{"model": "self-supervised audio encoder (BEST-RQ)", "hop_length": 160, "input": "log_mel", "norm": "batchnorm", "activation": "relu", "depths": [5, 5, 5], "kernel_size": 9, "widths": [128, 192, 288], "residual_init": "none", "ema_decay": 0.99, "decay_fraction": 0.4, "final_lr_fraction": 0.1, "warmup_steps": 320, "weight_decay": 0.2}
Rows from block 5, named by matrix and row number. Each number is 128 + 24 x the weight over its row's rms, rounded and kept within 0 to 255. All counts start at 0. Numbers have three digits each. After the name is the row's rms in percent of the matrix's.
# short0: shortcut pointwise conv, stride 2 (model.blocks.5.short.0.weight, 192x128x1), inputs 0-127
short0.15 098:126171126131150123107123096110087110132139120157184180117112095088127106149108121150143125134156071115129132120092169109131171107113129138176141136118119103099146130111141137095146095135086099126124135123098128082137122135104117142113156146097137143108102105105084163116143136137127096124111111138134116139113122127113161162109172169166108131117146124183123145132132166123116120170197
short0.16 094:120167137157115117131131086159105156085132123139141124104118158163146229181132110107121137142108140150199117117135117141110132122109119113092120131100137157122171115156111155125128132174144105145115138144173116128157098137121134132147111124118151119143189091142127115107117127131117113125078122111123173117103112147056148129116119144109122137154145135118100131133137103120114105157115
short0.17 102:128141100113135151144081161131061132107162163161107154107153154098128160105165089110179203111124134133117143123129170115109123188114097135097148130121119134164162136146147172117122143138115143102105185131133148158147126132114120143121124172110130140157151123125095140179141081102136110154108110124165126128147137103146145116118123125147126119146151141121132095108147126127104125108101
short0.18 101:077108131145158108100179140142117144123110164142094122138134126104151103107140090100170170108126170145135116159143142134147163192104105147112112118153108146101158128174114087145110100073098072126132175128136131143117113109124150141116095133162148140127141140142124144151105156084149129106115125128117156135143123107149137122110186110133113097162154141131128111113138098140163143093112
short0.19 104:128142109096131180154111151132119124113150129131128154117112136128115166101094126147153126153122159201123088089108104132131156109207133122120140139109145119138131147130165135073162092109135112109107170101149136128135117126137121089133128096106135122149143165093122140095117111147120051105107173107153168108120117122182141119122110145141130138135137153130097093127139110156119101116125
short0.20 103:144144090122110132146122147128115104144144133129144132103105120154101152129117135135068136134111137124105153071065125159116121073119080110143135105109155106123126118119131144131113109103114100100135177108089111089134113124135127114095098147136087122105165169074104131091129144104127103072078155084137128107092117137152155145100099115155117143133124184115126129140137110125138104134153
short0.21 103:135145121120115149117141151167162143111132113123121183120144127139123191124139124146161150165129148112140145111103131108139093146113170150104150171130101143119117189148115180163131151138155134140140112126146158100159125117160153144091147141160135111157139119104137113139133147104153097083137199136093136106144142144106146101123145138127141124152127110084148178148150136173096112171116
short0.22 102:120158123125117109116113085145070141109147085115170184074084132105132097148112104162126110151095126138138110141115116127137099127125136090130097122115129109102125123095119123114151135121087137118146055137115123112130110107099127150105121166124124083139116126114098128098098079090149111097110113114122143099147123163098133097128161123129124140120122140108111163118151088131107120184179
short0.23 100:110134132106109074113110099100155145101203127158092171085128120164119126131130131137109130141144121117104122121116128111123100104135144117112103117126141193167121126132152102111145167151127110124139135139136106116124110133110127133143088128072127127108127080105135152089141122099110112125091140179128132131122097079130129172102149211113133132127101118156110115147122126181149148122137
short0.24 104:006116135131100157108122119130136140150123123125175138155145139147110076119112096084142139128121147118091130129153138117107134149126124071136117094083125121128106137121107111132171147142131152089160087128115153145138107140136096113140123083137183155148156106147103109115139142131155139126176124115139091114125113160120124134160127127119131134118098141147089108130127135110104147116162
short0.25 094:118123127139136126114153098167141248076105139115082136118116138133124143157147144164131140110130104129104120103136120120123112129132133149095086179128130127115152115127136113113142118149097103128136129143143123082059134115146173102136107139103122144143119126119106138131145099127106142092130113147102120136080080088087134127132149112133076108092137124152162118102124147128117129127145
short0.26 097:123109105152148142153147100082147093129142142162160148117197116079131154137114090094159118105114088129164097109120135104119152126089113127148150125109144108111133087123114107107153102156093114144137110121097114131100108165113079149157169109116123140123154122150100107090133087105113152113129104110130087130143095107138139179145103116128137115135091079130123118152153132132104101168138
short0.27 101:134114093119090148155069115100104104149132122108131168074100148100084114143105163152124143119109151146116117134119129104156126116130127169172173116106138075138139141150135120131114134112114134114130117144129107087100101100131106114119125142094104149126170116152137136117116084102094095174125119148135072146097147176129129122129153104114143129107176114091130087123104096097100137093134
short0.28 095:164159149105111113162118106126118136142157114126163088102118091139103130128171109101100144106119111195122158104140136158178106115122142126136140148145124119141111116093128120149115133136151149109119102144096139116141084169195126110132125068129128138124139117147128099138096115232131162123166131149170152149122151150143129132110121117143110159128119098125117141147109128130122117091129
short0.29 095:103121113211161124125116116109152123143127137128118133113128128122204120148103133123137109139103118078163136141131100119099121125113119099098114117167145119120159151122090102213139161098112131124142092135113089124127107107132145125104147129204164112118131091114113138116122092139144131118161103135094093155158113118101135115130163099142150129148103124122124125106161117123160141142098
short0.30 109:133124089126122099118147127095102128159074135160123130134154107119126134119124096146074137054080151156145126100114101123098165130137121078117097127126124141143110133132087127146095115134131126126146137124124120149111137145156083107092113077122115135126170147129133104068074143116114157108135142095112093122111153090083139109135102098122151137121124113123098065100106123126122117108124
short0.31 099:129172123113122112145117166159129128112136189118179137101110074108143132131143072129153127102141121104129080103140143124161087138124105121114068113116132149127123117122121129140129065134080154180122140105142087139130140126151156153149123124136120115104120100152131093156120107118091139121085137110119166106165098123110126132091119139146125081127138118124191120141134166100112131104126
short0.32 099:107115106127121146093126172115162127126124142148091157139134138132138134086107156110136165138114171088126131118121119079091140151118096120113167134140091156164086157171145128161113171100173147112114149093153114150109139138164119125094132115137140124139129118099166133135146120089109102123116157110108125145169125118120112128130125116107161096158127129092120097103113109136120099054069
short0.33 096:116128178119137148111108129147149153132152122076115126140146116134066129161125116113111140121100157171118113125113102096124121109140127139094134153111131131111136089114163151120151138140128092098255119136156124105087124095129144103130129145148124124131103112131097135106162134121150115128164194131108113128133113128091110127126107097123106133146130114112172133121110111147079118140133
short0.34 098:102081148120126139109141157168086175100137122097157136128094128135135122126114057176112168118153122151119134137095146116092145163132130150129137101106136110137132171145164131099123143085091118106109109125142124147090116117079157143094112134149150122118097167121140163132119076130118127101123126105134137097106090131084131147142181094152107110137157117106139110126127098147129154094149
short0.35 104:136080152116115113120102141124104128128150125108128099168149117139098119154112116126089117113156140081095128142112128142127145101099130128138101139091107151070147103137138097126143122151138154120164152147113132103142145136062111090131099144151145156128075141120160181121149178100111117110123187123108161135074095123148129160136129112167096143115147123125114106094095125135165145100145
short0.36 102:151088135101117110109113150149131103132128082109129106145151085137097159142104127115118103135118105160107166135091122159072120127156108171109127145073132119128114112142160146097116102175148163121130128150134159130113119130068160139135127140089099132124122149112154133154121108113124178101144128135144107145137120096120145149160064071064139137119116091163127146118104142125120139142128
short0.37 105:127112112129141101148127122103111136150123124123163121124151130088114144135074083141116132093122127114148113107139149145088120118120120104151112145130115106089146137108076109105136103102123071095133104134167093115104156040102103118154163155145127126153143146169098164108135140110130068126122158119126116113137126161139148092122120141147115128163130120081123096157149128071121116154120
short0.38 102:125176119142103128120148140137113132158116100187119142116166142128169123140107080102108090146129115132153121136119137145085131115103136082124143123140129128126101123076116118144130115161087098141182095158100107155155117112106095123157127128137128124125140126132065133100128174102163137091088110114144130136124078125155117094135109088103117150125124130124116133165123168150082123185125
short0.39 103:127128118103118148137148123141093135077120161188137121178142138112155141147183114114087143064138132130124126115124127151147153150123112112150145119115148136107157107159106107116120111150088107145129181143126127104125124150128120107130105145144117218104167117140135139113156167131123108097101123121155145160099103135189129110117118140132093135123160125121157100140079169141115148119132
short0.40 091:152123118137150086140081128109151146141121129133138109112165114149094115107109127130129123135123147133136127143174135128170125149155130125108142152172207158124105104112120104092128142143127122124180128138141198144136131124129130114162130125111163113131120101124107153118103101164199140130237117150122121113125112119153138133142133143117127150150104092118112105123127120108090123113155
short0.41 095:123139105159130131176115131104075132102170173145146132132155115097144122112121096104137146127142126138179107088129112134151119108120115115137123109096130106107136111125125143105119141151131079172128137077120133122139141080103092181138144144129113130145133107212137135090145152099106147140156108121074074113160118148170112106146116115126127100124124118139128091148169087133118145127117
short0.42 099:147131153157134099138156129089140115142105113094153141127140128112115134142088126116098081141130101104162118115158134143093151075118139125172153142112152120094129112097084133113136089121118083123135119115162102089116130162133126122181144138147133128130103105110072100082134084141158121124139156113102136120125138155110167144116099132168145161169146099106114149178137135112120120186151
short0.43 100:106121134150121165127153179124095106128142162118072140084132119142116129101139138106158170102105135126134138151131116111153123158140120114067168122116102147133083116142174156130109136144133108120111117093138148096120131153138163138135110104117147147131116119119127101107183114105116135147077111158105153172145086071079094140109136113107195131139130150116159119125128106146139113111108
short0.44 109:113164145139111172090184137139155156079157126124105123116107137144127136118096097135157128095142100132136123106122117085140156110133091129094134136131145142128125155163143130098117148128107150101096092138149122107092129155133152146124104134107098079111149088112108105139139129110114101148089130130088147113131068084098157131112176156134149135163155108132132124188129163170148103117135
short0.45 102:115146086140125140106172117151098156125124124162189187110109150114150150129130093134140120120128132137149140105098167123108171117100125116151128133094161110104153146136118114155149103092086126108119079121127103130145113084143159155116128160133119129153172142136107171137146150096122093115091110139122128111114116128138207118072116120157125127136118149147122128133158154101128080158135
short0.46 095:129134115169180135116089149104138142140141132092095154130103109129165179134107123140163126121143086160141156175105120130131106113132140101159142205147108137090148151110152200170107168148129090138110113093136147113140105114119158091133132170097118148149127158150133109102141116110141110104081139149130150123130104112127125174142143121131130120140148119137167144111133150117124098148136
short0.47 093:111117127097123145080143082138119096122119116195102122138152128155153125150167137137167095111111130132069177130130113112158127161117094094105111107157133199119155138150150105150072132116146153109137144119112198095117137114103150141110123115156101123112121130123102149119092134143160153100152117122153139145136129110164105109130144117131115135089095132144125119150130120145128140112075
short0.48 093:134146134116103162109161163157162137121145095146145149105113113186134149129125164139121110112152117121101130122141144146123132161106117117169187132172118148118098157117148111195128105128137178158137080118162140077134124160129186083123162118113149101150129106133123119119157091125133154141120122129105135124099124141088127157132109140118165097146077165136166123130104115116117107132125
short0.49 108:096129082080139150106121112096136106134167123172139079149132108130122105129170139140120174095130106153117163143162151126143136151123121139119128106130127122173137093137147098120130170102148159170103106138114138145127126138142126095149136119114129145101166123152150149148169128149149122148176081159162073113127152125141126115130177162106099131128094140115134156079112122107101092126167
short0.50 096:117137162170155131116129113125098129142124178136081120114104126123158083106123098116143130164122127105181138142119104111118107152113134100120122129131130145124077136135121097110103084167109132137151151132142131117119154110126176160126128162167147128103132119132104121076133093088160122105102141146092106156137074120123108100156136139122145147157146149121151146119122099144138217119174
short0.51 103:150112117188166134130124149057144102111134137102153143139122129130131101117114114160110099124138090123135108110099151164135159070140112103108109129120105120123140125100134169128073101141104139133119152111088131116102120124080106097126155155130147108120068163112122105107135144118104169091115132099147101151142109125090126146135163152152148122144153163162107136152147161169165150123134
short0.52 107:109119122075107138118144136162151120067135094139118100118099099143110144136152140117164199161126113123104197105103148077098095146100109137132132085132129144146105128165151143113102174120128154087092124140085115154092138140135132117089123109107116136089135108123113130152168135103118110106100132113142128091160122097135126138068146127090144123120116135144124123134128110141121104115112
short0.53 098:140126157161177095163115135102119143134092134113099120110118136142098109109113105131155156115116128130143099100156098128140117137063132094136146156157226147120111131150084140114103103149124128124130138117129148134143144093150120089145116104106159108142115104130117120114095093141149162124144145138116118109128154127136089095183156120113151133153138145163138123116146107109151168092187
short0.54 096:103108144127138145114132148142111162158087138139123131136109185167123130078106103160143117134160149118110100125149086124110134117112129123094168153117119131081131180134116115165099100084138155147125093100108153120120156079107120136134111117147142108156091137137130095135119131117148137115127165116098128117151132128135115077145138092117094083146144074096156137095150131101143123064106
short0.55 100:125130137154123115129126125080141095124131145138108081130169106146151125162131119100103096111085151112128139142141098136119117094093107100130101155117098138133118090126148135125131121183128156111148113189120103136124187170107093095127087097150114156126146113129165134106121145107113132109155143105139126190122110136110079129185103098139152160134109104112130100123074143101121148129126
short0.56 092:110135133147120126162135106127095134143161147130119133119131156111113131094103096097144135172130129146114152250128119103131106129123149113118131119123145126093128120130113119131119183106116069078130111100126138104118134162112162140112096119111119111109115136199150108082103138098115134124116127143117135146092103140118126171109163119142114148151119129101134112130135062128120128116111
short0.57 099:130169100187115150146140141082167105145157133098131100106160131104121122140123122110095119130114122145146146124102135131128136079112120166146107112075090102142120088122151167115123147156101117089132136133105105127114099144161095091152154102139145141072188138154115129110133143126058123116120157132153107172117126123109137158127144120159153178123096114108112138132097130143125132121099
short0.58 106:151101086148141130103117135135117148146132095129116110145170118109135153113111077149126157096143110132107180110093121143122128153117097139069160116109125125169124123147112169141115178105102131116112125085147118166098136127130114099160136136151119120082102134094109121136153124120116137086131106088111100083148056130096159118128158146089114125142105130112119148113163150120135109075137
short0.59 102:136139118147104136141136125117125126175133197131125176123145112118123157130133125115119111073111163149137105098119107126131126107155107118092134114109085156134117141169119141154124091127158141124139147125147123138105138132132115120102108104172134144130213139155142133122137092110115077114103151096100135159123118100092144133083113124125184134140143125100123090127100073144121092083092
short0.60 106:108135117138131125090154142150128118089081143132140126108101090142150148148124092139128130110133117096129116127104127116177112148121111136133118146151142145100128112140116104135088064133106125125082102131146077125106140131144198125134130097131091148080106124095176153150138078149120152139072113140140165123137098096098113137101116153127141067151128142121180100137111151135149122129112
short0.61 104:165115098100144099105131123131156131114115117103115092123139119125137117146127143129113144106141137115155168154217151116147094136121145131135133132234119132131137120116137087119135094113151147116117142160145122158145159153153083094123148141148152113118159092134142153052122128161152125132137095161134115121137123127137086074134126149095132118118140120103150139116101144101122135123138
short0.62 092:096107166139126098098122121113117115160098133103157158095097136130137103120148210128132107095108114149151151130117158124122089119118124145210127109117169142096126114081148137147122121086096149139139152099109112097139124098103139138131131135145158111142115135131090093160100100140148159122113120126143130114103110190119138116137140119120132105141194107133146108076114144111121119118141
short0.63 104:122172117142109076074105095136106135094146141131096112083126109132137106143103115150103126153136161134145156104117109105160105163132128149118103129133125163097118132170099101109122158126134078126139107152141083122137125135143158119114130121115140136102117095110159136099073087128090116110151123126111172127138099142049127121163140143148172136141099120113124182098142121139131158114149
short0.64 097:067172122157171105162085109112092149116142148116111121128145157138113167136144124106161127134121121151156115111100105120099122129147150085100111184120147144107114088117131142110143144217111123160184120123134149094131100066110130154148117158087136117150127099136102130107130115103143150133096124128126115119166110123111137106121110096112109104130125158121125153121140089103107126132139
short0.65 102:137109115163109094133101136100165115089165098126108097147121166158157108135125184143099142164162089089166129135153098149095126115116165126160119127122135144136101129102156100139101123163160167156156127138121103094149111123125098111126128090111093169110127116112130146130144190110121106157120113133112096170102158139137125178110097138093133125113115128149069128105115138138123128129129
short0.66 099:111143109104098097141103097108145120097200132174098112116119104170138135140142165127141167147130129140120184104102128122097111115117114116095114112129140193142126108146141114124104151148118116123117178158117086145163117135142129111110087109083122126143154100115143181113142131117111095120108118111157162124133107109137122156107152187124132145114131096107101103111130089157130088101127
short0.67 104:127106143103157140117132135143126143138085096117112124166143120100124141144076135155114129128109148179118072123102110124061186171138119059105138113118137127131156127167119117115102127133135132084109169127163128114069104122107118120095129108116124150126152102108165121122137151124115173111146112122086111133114157101063126131162138117115120127121107130137141088089104125113117131141114
short0.68 100:112165101170130115104094085089145071172158149160068136168162099125147103114110137099111141098104131139110112112139132093105159128114132106144087113121103172159102095116139113143120122154132130125151214119140112122150121157148066107137156104138126160129126115095125126112117130112112109124125131093116128178136119098114116144147108125140135132136111145127119106120107115128106118091092
short0.69 097:093092147108173146129129140124148132112126123134154163118158137143129125136127157121154166110129122129107146145128123101093151166125143145100123153131079163137146092124136113121141141138157154106153099100102205167115118158133110116109157125103171158153132115138145123150138072085179147116140113144125103159131102115124098151145148121113121089100081101193127098087117138111108140144135
short0.70 103:159121159103146117090130119149132109122158115098092124109155084068103119163071108117135113140133161174135130108098112124092102147141141114107155133139111126127128120131120183074121119137092115091141138143142136136128104114113131098145133133123153149107151135086143168123130078145106136073134125095125131124160098137087124137157114136118147156136115092142150196170130136142157135123169
short0.71 100:099143139124136136143137085107128123163132184122158144112130122144142133111169139125164153082114106129106116107094172102131118134153115143166129101072151155122149101116137143096123102117081120149143171083157158099114121129119117136113130146133116152115136101103110113137114092168130180129100149099097121136127136119068171152095118132121147102130144096173168071112124124136096121109132
short0.72 100:100147155142135133102120131122102147120157145116103124132106147152148134124099113157154107105134111096092129134117135093083138096099134136137130131105132151110181154165129089088124134143112153141094158132143119119138160105088111124110112126122131121125149098120110125138130086082121100121124134138122169135099094102087142173110191144162141095139180109136131092134150158130214125103106
short0.73 094:178161134146192110166138134106089154112131125119103130132121116122108166129099103160141079116128090125129129117104122104114128081111135099138127228153126130100144125138107130125114118151107077130108139133137116124136138145139120107107128161096070136142114151107122127087119119110122133095098166091151134118147079109140120157121125117122115119147144136101162177145119180125139104135132
short0.74 101:108082118144140150119123149108162106095151119155129141141111111144133109144114143089152128110127097103127153095097143129108126131093070111091108133129113144169130114144242155128132147154126139114129123138089142110065101130106131124119139163128107105122119150111136164133140089108137110104107126095149113173135107109172153116119124122127142073113121097140108118153130116163096128135108
short0.75 101:098111115167129094136139137109131127116159141082140105124143150122139116130145134115102120156124118170106202155112140163076137097121123127120089110096127094157145115124105133146114208132135116135116157113088138155140089138152155108129149090142115115128132171201144108119108121138100118136142100129153109130129136161136125175135130089144100130092131106125108111111118124089098125090095
short0.76 110:073123095107116096119103148137136138111040076064151106097108165144121114149124120151107165142137136115143132121148151147132088149127139150146130144117097077138116148141135152124128068122141141140128100168138086130099122104128130103172145139118145153165139131109176130099131103147106110143157124138122082152106147140084129110164133116135100122147130098122131125092151134122119146146137
short0.77 096:116123131140135139098157106131110167107154123125122140117119174133112170143115138137156125128138098149127148130138151136070137098097123131106119144105129123151174126134156104096118146150125091147068121154155102119123157128136152133166110125055106076126146148139079094103098100139084085155112095124179116119131117140142152136104116093140118120122190091106115115139142154142128101134106
short0.78 106:099107095124134147142113119124131153124136161085134136089112188140110123144182141127090135089135125175103137143104137120180097130130130109135134152116150089105132117130129116122138130143135120147134122162151099097076124119107164116141102164130129149166159127144141126113127068183110126095096110139120079118080121145073113114146132144127126136148175099134109110097107122178107143134144
short0.79 104:125111153127112142114116136108135116146147140115095127121101132108076109138104130128098167116146129162155120138126065095135120135166105134077129154097101139170100155176162142078101106162127124106115115147134131113084113140106142128147124162099113139122147115117146130116142060116090111121107165113114113152166115088103136097143116151122148166183152109125139090121120159170100148134128
short0.80 104:145129124140138132139114104128113117144166153122137148139111090098169122153143163112152160092096078128124166102104150112130133114109106143161123112123157129102175104118141160106113122154056127133113194109124158070107084136132144117098143137132109151065150119119100110115136120115125100123075128150145091152117119139144164130106156148121140120122189136165147099141135141140123128135137
short0.81 101:102181106109105099145101135141089077129139144111167129078071127086131107141112125130136142127127140135126108139151159138161098127099128141143123123104119089121146146149123099146101133096144128131115099139146103118128106104162152130125114108099100147134163131167175124124075117141054142174133132135140134128112158147129130108114134074150136100122135105113156125105145127082070098102118
short0.82 101:129113137101147141115113123143068134077134108142126145142100122166162170148131128119185161100092116130123163111102116129100103142118149142122103108145117156136206121136148095130126164114135128115094110100100152142126112062111132129104141143109126125138121137114083123140132141103158125096099077145149131100146139115127112109075121093109132093110098130185094138102156124122150142143120
short0.83 098:118102150103135154109148152180115199099124097123114146112078154143137104110127102166135151123176102121125155120162089113107086153124124154136132132122115108127137199119146107089122129095113141118121089113135151123110105099146158136124122138143153114133106141129114140137126122081153112095118127092120115078128078122132135107146166092112104100124188087130131111119152095130139154116139
short0.84 104:107152152101121121149123143150124087154133151146175103104131107117134145131128169117142100093129095123163127131100117130103102106099155120173122117110151135096122093078093131112103106149108118215115107126102123126120124129116130200128120124119122117151121113139110118120090094074127111111085094086103165116172095150122134155136105114107127119092137115124164129111147165126099131145137
short0.85 098:131107131155181139106114101096127101134117141153139109113143118101182099126124133099145123081114102094167119145125135132120142152126099123145124142139135121125147119115120078097126095161079118150104148121112092130081153145071120123113170122111152170120115118101161102102110088066116125114119113124138123158166121126128098150163154164129146114121132133178124109113133107134146165152189
short0.86 104:114109105135142088118116070111142120107149115119134143180128086143108157132129138123153160118149102120122094140120158090121180127125132130160087146121139175104159109163137132107126142137150135143105150097113142137109100164127106108097130134079120159090140116105127134153123107086105075131137137133121168133092115104155158177088112156115107073123131122157142115117144166159137079122131
short0.87 103:156139156105123090079096090168074122149123137115096138144112114136118139156091138160103112114102125150109089149114134104110169133127165143159109094113133151126190132155073127098121114135135116138113158132131158105137135148081104124105143113096143164140135128092168089120059121113139137108127143139140185118104150090100123152142125131138107149115130127134128097085103136143150122142134
short0.88 103:126128104128124118161147149150130146121160148114133125114095092125125132152174140107163207130124127115119141112108110144140099156092136173128123128143114113154119122148148156098111127147085168112084147124106133154105123132153149111127140081096116159045148142114117155164160124086098117124090107142174101129156131111121119107095162124104121118150188136143142115091131117113129150118121
short0.89 093:122142116118122139134153125143117149100170110132194151095092138136142148169137124112110111131125078165148145135090126155114129060118108149154127139082102103109138109100135138066125130161071140123117118170138095112088141107140140132152106120109118101116161139155115120132119087126106111134096110145153097119101126188114143141136137131158084137127169121129127119155120123156108118171161
short0.90 098:134093146205168136098115112110157111140110140079094126109132086132192131145131094141102119112120111123154130115126106132103124107118106075147111131144100124102166130140079111131090133119123087104112131145148090115125121132130119130101115129176117143078133106130143106109079113095117098106138113092136132134129115150074122121142136088194138130129135139102103127130114140112166133143098
short0.91 099:115122116107063122151117140159106141126168090066173139112103131103140097136136128128113181154132137127139124129120118173117086170133119135128125071097098082132067159113131079147133130104106151111156084132119139135098097112116138178131146139180136159125143149137125117127154149117134108133098129158134089134129147159114135111153123107100102132120131149133151137111149122122098148148168
short0.92 107:045138102113127124111096100136127150166094089115108117115137112105102110122134143106109194097129135127045093108137139086105113153141127139120096109113136126147136103132124103109152113082138146129145118114125163125125107147104099112184136120114160169130126123096138152117154138152130117146170141112098140107133138095116159171131101138117096145121117078140126116096126128127116115101163
short0.93 099:098092105135135079113141137131113110103129103129135093143122110097136128130091127162116139149117125145094133174125132127099134137111123091112101110116132133099141099162093096155088161112122112096127119109154136089078106160089136105095107085143115131116125111166130102074089149115124138115182124135106114121090182110088133121146181094151145111122105101122108124098117099095111099115130
short0.94 097:126148122063039157145156140178123118110112125128138143134136129117098120150129116109099123122129170138152100125135096141132094155127102112143162059099080136150081165142116157124146078137141130120142097149149119125103113145142123175134143124156128129139190127107157104109109082105125137126119128115132112130113106129119135105144091111091145148126090147108124128128126099100098132149110
short0.95 099:140131115126139135099131118167162148143130144126125165097131141089145135145115154151153134141102124082116136173095156097132107181125132130122125114122145100110172169114111100130146100098091103121129100097108128129120114098109169176105135179126163117138094130101122143146149070098136130113110094154094118122135126096110181143109167145134104098115129125188156115109157142098105134147153
short0.96 093:161109125137122148125156131120135131095143110143104148102136138161132168129128136104162131108126144115150129136157100137120116162146113135121142132196146159111093121135123109177140157107162111129145085136128155128153125116125163141136173120132137129128101065128121091121128118155141134153182091136068127110173112133077126132141108130103186133113079114111127191159165098120117113109143
short0.97 110:120159109135114152163095146084143102128143150110129132115114147137148137100157164090065168161104124127118161129137128121106116101117120127133160121113122136162094118130129152143114173127149160121121152086139126143133120160177097104093116047128127165122155139135133100119141140123107077132107134113146126139135151117115116141098097109115178115107127131108104105098104126111125067087084
short0.98 095:113122119146129166136105195110144122102089121129104140105101159165151122100155114123106138122111146111141149138130107123124101098118085107081173182133111078154093144122115144159112145138138158098119126126124144144114127115145103098140089108135137124158086120135179138161123105099112122119100145126144086133143135102118100071162125081063165105139136104110131104121111111123114130102129
short0.99 090:143118131140143127166116100133141133097131112109117172140171112150120255162154129110099133112093131153146114131082116111139117125133134116112127170125115150114132095131154108188124113180146139156150094128139135111131104098110141123140128127113111153139139116104146119124122132112117164131139091130126121145129113107069121151127094119094121120133100118128168154120129141126076115129121
short0.100 089:147111176089109170084111150202150130154143132125152138092143156127151069143108108124120088144132130137120126118146113131128137149110131120137153058115132133159153166140121126109144110116142115114158157133125145145134143197134120140118140108208159123145169117154114103090106121117143146116135117120114102138105103137118114164136133132141111104112115137180114108113127144142088154153104
short0.101 092:092124107091103138084137116166109137130127126149145144116166123092130136142105124129125151108123163141113071113132148096097114193157116102103129100131128130134106136098122117114174132120130073117164071115135148168123090102141144168128150144114184140170126127129134163125119112148151141120170101117117121130144087113138164115151098149095130126114073106151141115130108126103091122151164
short0.102 095:135148136143214105131156121112131151134084099085120158104110129079109099097090161167158140134110148122120127129102121112076106164133132152117106174138131103106155154140162140130133132093110122110130116106138120122114111082131161104116128158118161124156103125125124185150127085128128128095115168130101122119157131139145136123148175082120108114172111155134126133091151137139147154108142
short0.103 088:157103128137108146097132120213127156114135146125110154140145112102137148163113092144136131098099145111155132142147120113135143143116110149100076107110142100107186138156128129136132090112107093136127125149163100118110127097131165144133116142206130123112176118128124159123150085105101102139129139135102120144130111111106170113109127150146098127155141128104174103134131136110085093145076
short0.104 101:118121133102126128122113122121138100133154170146115119164127109101125122067146154140182208151139125159155129144087131142104127173136124147116135133122134158142118113144144152098084070169125120138104158114142134129102115096116108140106135113089124132091125099103143060122137135130114134136116138126141104160175160118121113110123134105094141145130147085123181125090109153084114133102111
short0.105 092:117140205118150133120129103160082134128130149122093126137110122206121169131116101144152160093129141126145102145142111130133083124119181131091114121126113193110156108141118119108100128137148105132125120116141167137149114066159116140121121126106152124134130138143101081099106096127178125129110123134120165103149106112075102115143132120106141154152107109139157155117120112135179130122122
short0.106 094:131114142123097118119152117145133128125121158152140110117159103126103147200130122127094099109094144139141135130141125137153155093096134113165107133090115124113150110126088139105152124148129084118142123204152100107130169157083107127117100125174124127134171123121118129110100140111123107129153182115135162144125133157118125100132084110175129162156162125105154125164093153105103110177106
short0.107 113:131114157139110104120132129144132095125118107128091129099112176115104117136104140124124096142117123101154094188136119118115114113117144120125157114117129120124138138124145074128109155098139118106148104154087128053129085114037137171125132127109111086113121106073124104136099109079112132143121113155105149165111133127118132149126153084117144140140136100148084142100122098138096104130104
short0.108 102:126119128133137120137151122105137124147135124128150111123172115130120160097137142076130119094103130093146121081135137141101142138089093122122126131118168148159088100118124139116164151137145101121150107126125104137103135142120118145143130131131120091136156150133099091073081084087170098103083140077135101109165108144130124114118061096112181134134115117102104138150156132114075093140097
short0.109 100:097135079129144135136109105095130101138105139124133150151167126080121116101108131123119168139099129105162106113136156106104130156116133131146110107112081103155110173146104138100118131123165109119127129104116064126091128124104095124136191103152153148117165147118113090146136106103097064121123155119150097152138160151149134098116109080116119129147119114075138090136128136101085138109124
short0.110 103:099094135124107170118109111134093093103150108131146127157106129145129141110117144083164122111121117082147154142151119129124092127102128161151096125156145121145131116117175104118113164110127123144087108107085115122132133104110127142109128130087087068128109162149114119103115109121147101098101070156140102099165117174176080121129116098139165137091127127154113164114157099161131115128111
short0.111 094:124117157110120120117148125127131122127144129120085129121095110172130136092121143135170154104148126099141139119116103112142114137136096125062122123108109214113136113196164090108109127123160135134098153127150150095104128157127148121120112106120136127121110082095177102099133111099121112110130141116076178141138101113079093154144131135123156109132139119137144142144114141160159119079099
short0.112 097:129140122154129127141135065148169106124146175149114105134149079098163143179128125118129144103132150136157139128130091100127088130118132117101102109137137125120159109106082133125141118130125116157129094157129086149105145144126121158119121114163130125120185113122176141103103082096127100125157107124102132168166080114092094095134115133149154121155122132128130163147153109107103128193102
short0.113 095:164145119129160118099161096139115148083132134150111126143152125082162135167113107094109088109135122096155130132115129126128153148099103078125139141145114120110183129123089130097138120130104087140131152118139135134124099158109129113138119189139133130108149116147114131110141190117135099118119138112088133108124085103129172131090137141131105109139122091133140107166100159137100121175207
short0.114 102:171146124120085147139142146188134115145173105120122135148119126129139156143086132126161113130142141133137127107078102114112150137127125138139133077055123121118123148168149161093137113130128127111111140142117120119124103158128142160098113111161129163116179143089133137134134115108084056106104134118118152140088127114114173185098097116155145148107116162164112114108137128137114090147116
short0.115 094:128111137170126117123179153102132150124170158136098119103098154126125110151145147104166124128130107125139136097164100124127114075131107121122143116118145128133174115139135132100094140170105139153071193150129121149146150135104123109144118100114110114125143132118118125124169160108105117099132105134167122156120105104129139120128169145137126118150226117163109074147137129157172148126132
short0.116 104:151142146085121151113115149145118143074131117099116132124103131126113130097100111146139132165165133118153143090100136141122096157103117116084156154137141138154088150130134194096105152109131108104116123106145162115130127116166113129121134133116112065129109146110131076095123099147132111102126150108149116079159120144122121069146123115106153122148131071084134164103150111116086094107140
short0.117 097:125127141106109132130156154162125170107125170164149145118106165159091174135154114120128116089142110155099129158167157124129166090117106119141194136147123127126153164144140167147126156110144149120104096119148138155096151107142086083112156130097127107162158156145119105188122161148131133137139125116163156092104142135153138115123115105111112091121141076114170118136108110109143112139124
short0.118 103:121108095141134117129158120106122147159128114095095135125132130114121150137119106137139115120114137118116094142111114145077176099133132095114132148142090125118138095117096101160120124146101129153089104132132096112139136181135101099095098100084120151121145071124120061069126154082086151098137124105126123113113145094099140156125109125153136102075129140151132152107116163122169088116103
short0.119 097:098166163127157126127133110129120134109163180137119169141115097113120108176149099149138114139109079135129135135109088122169164101136144132139108124126151128116166108102140143101148160137094120124139127125102141100110122156114141132122119131095137120130102098101132133125101121125148149124163096153123160136112108078112128168127188138147121138104137124234116129132137112163126129166181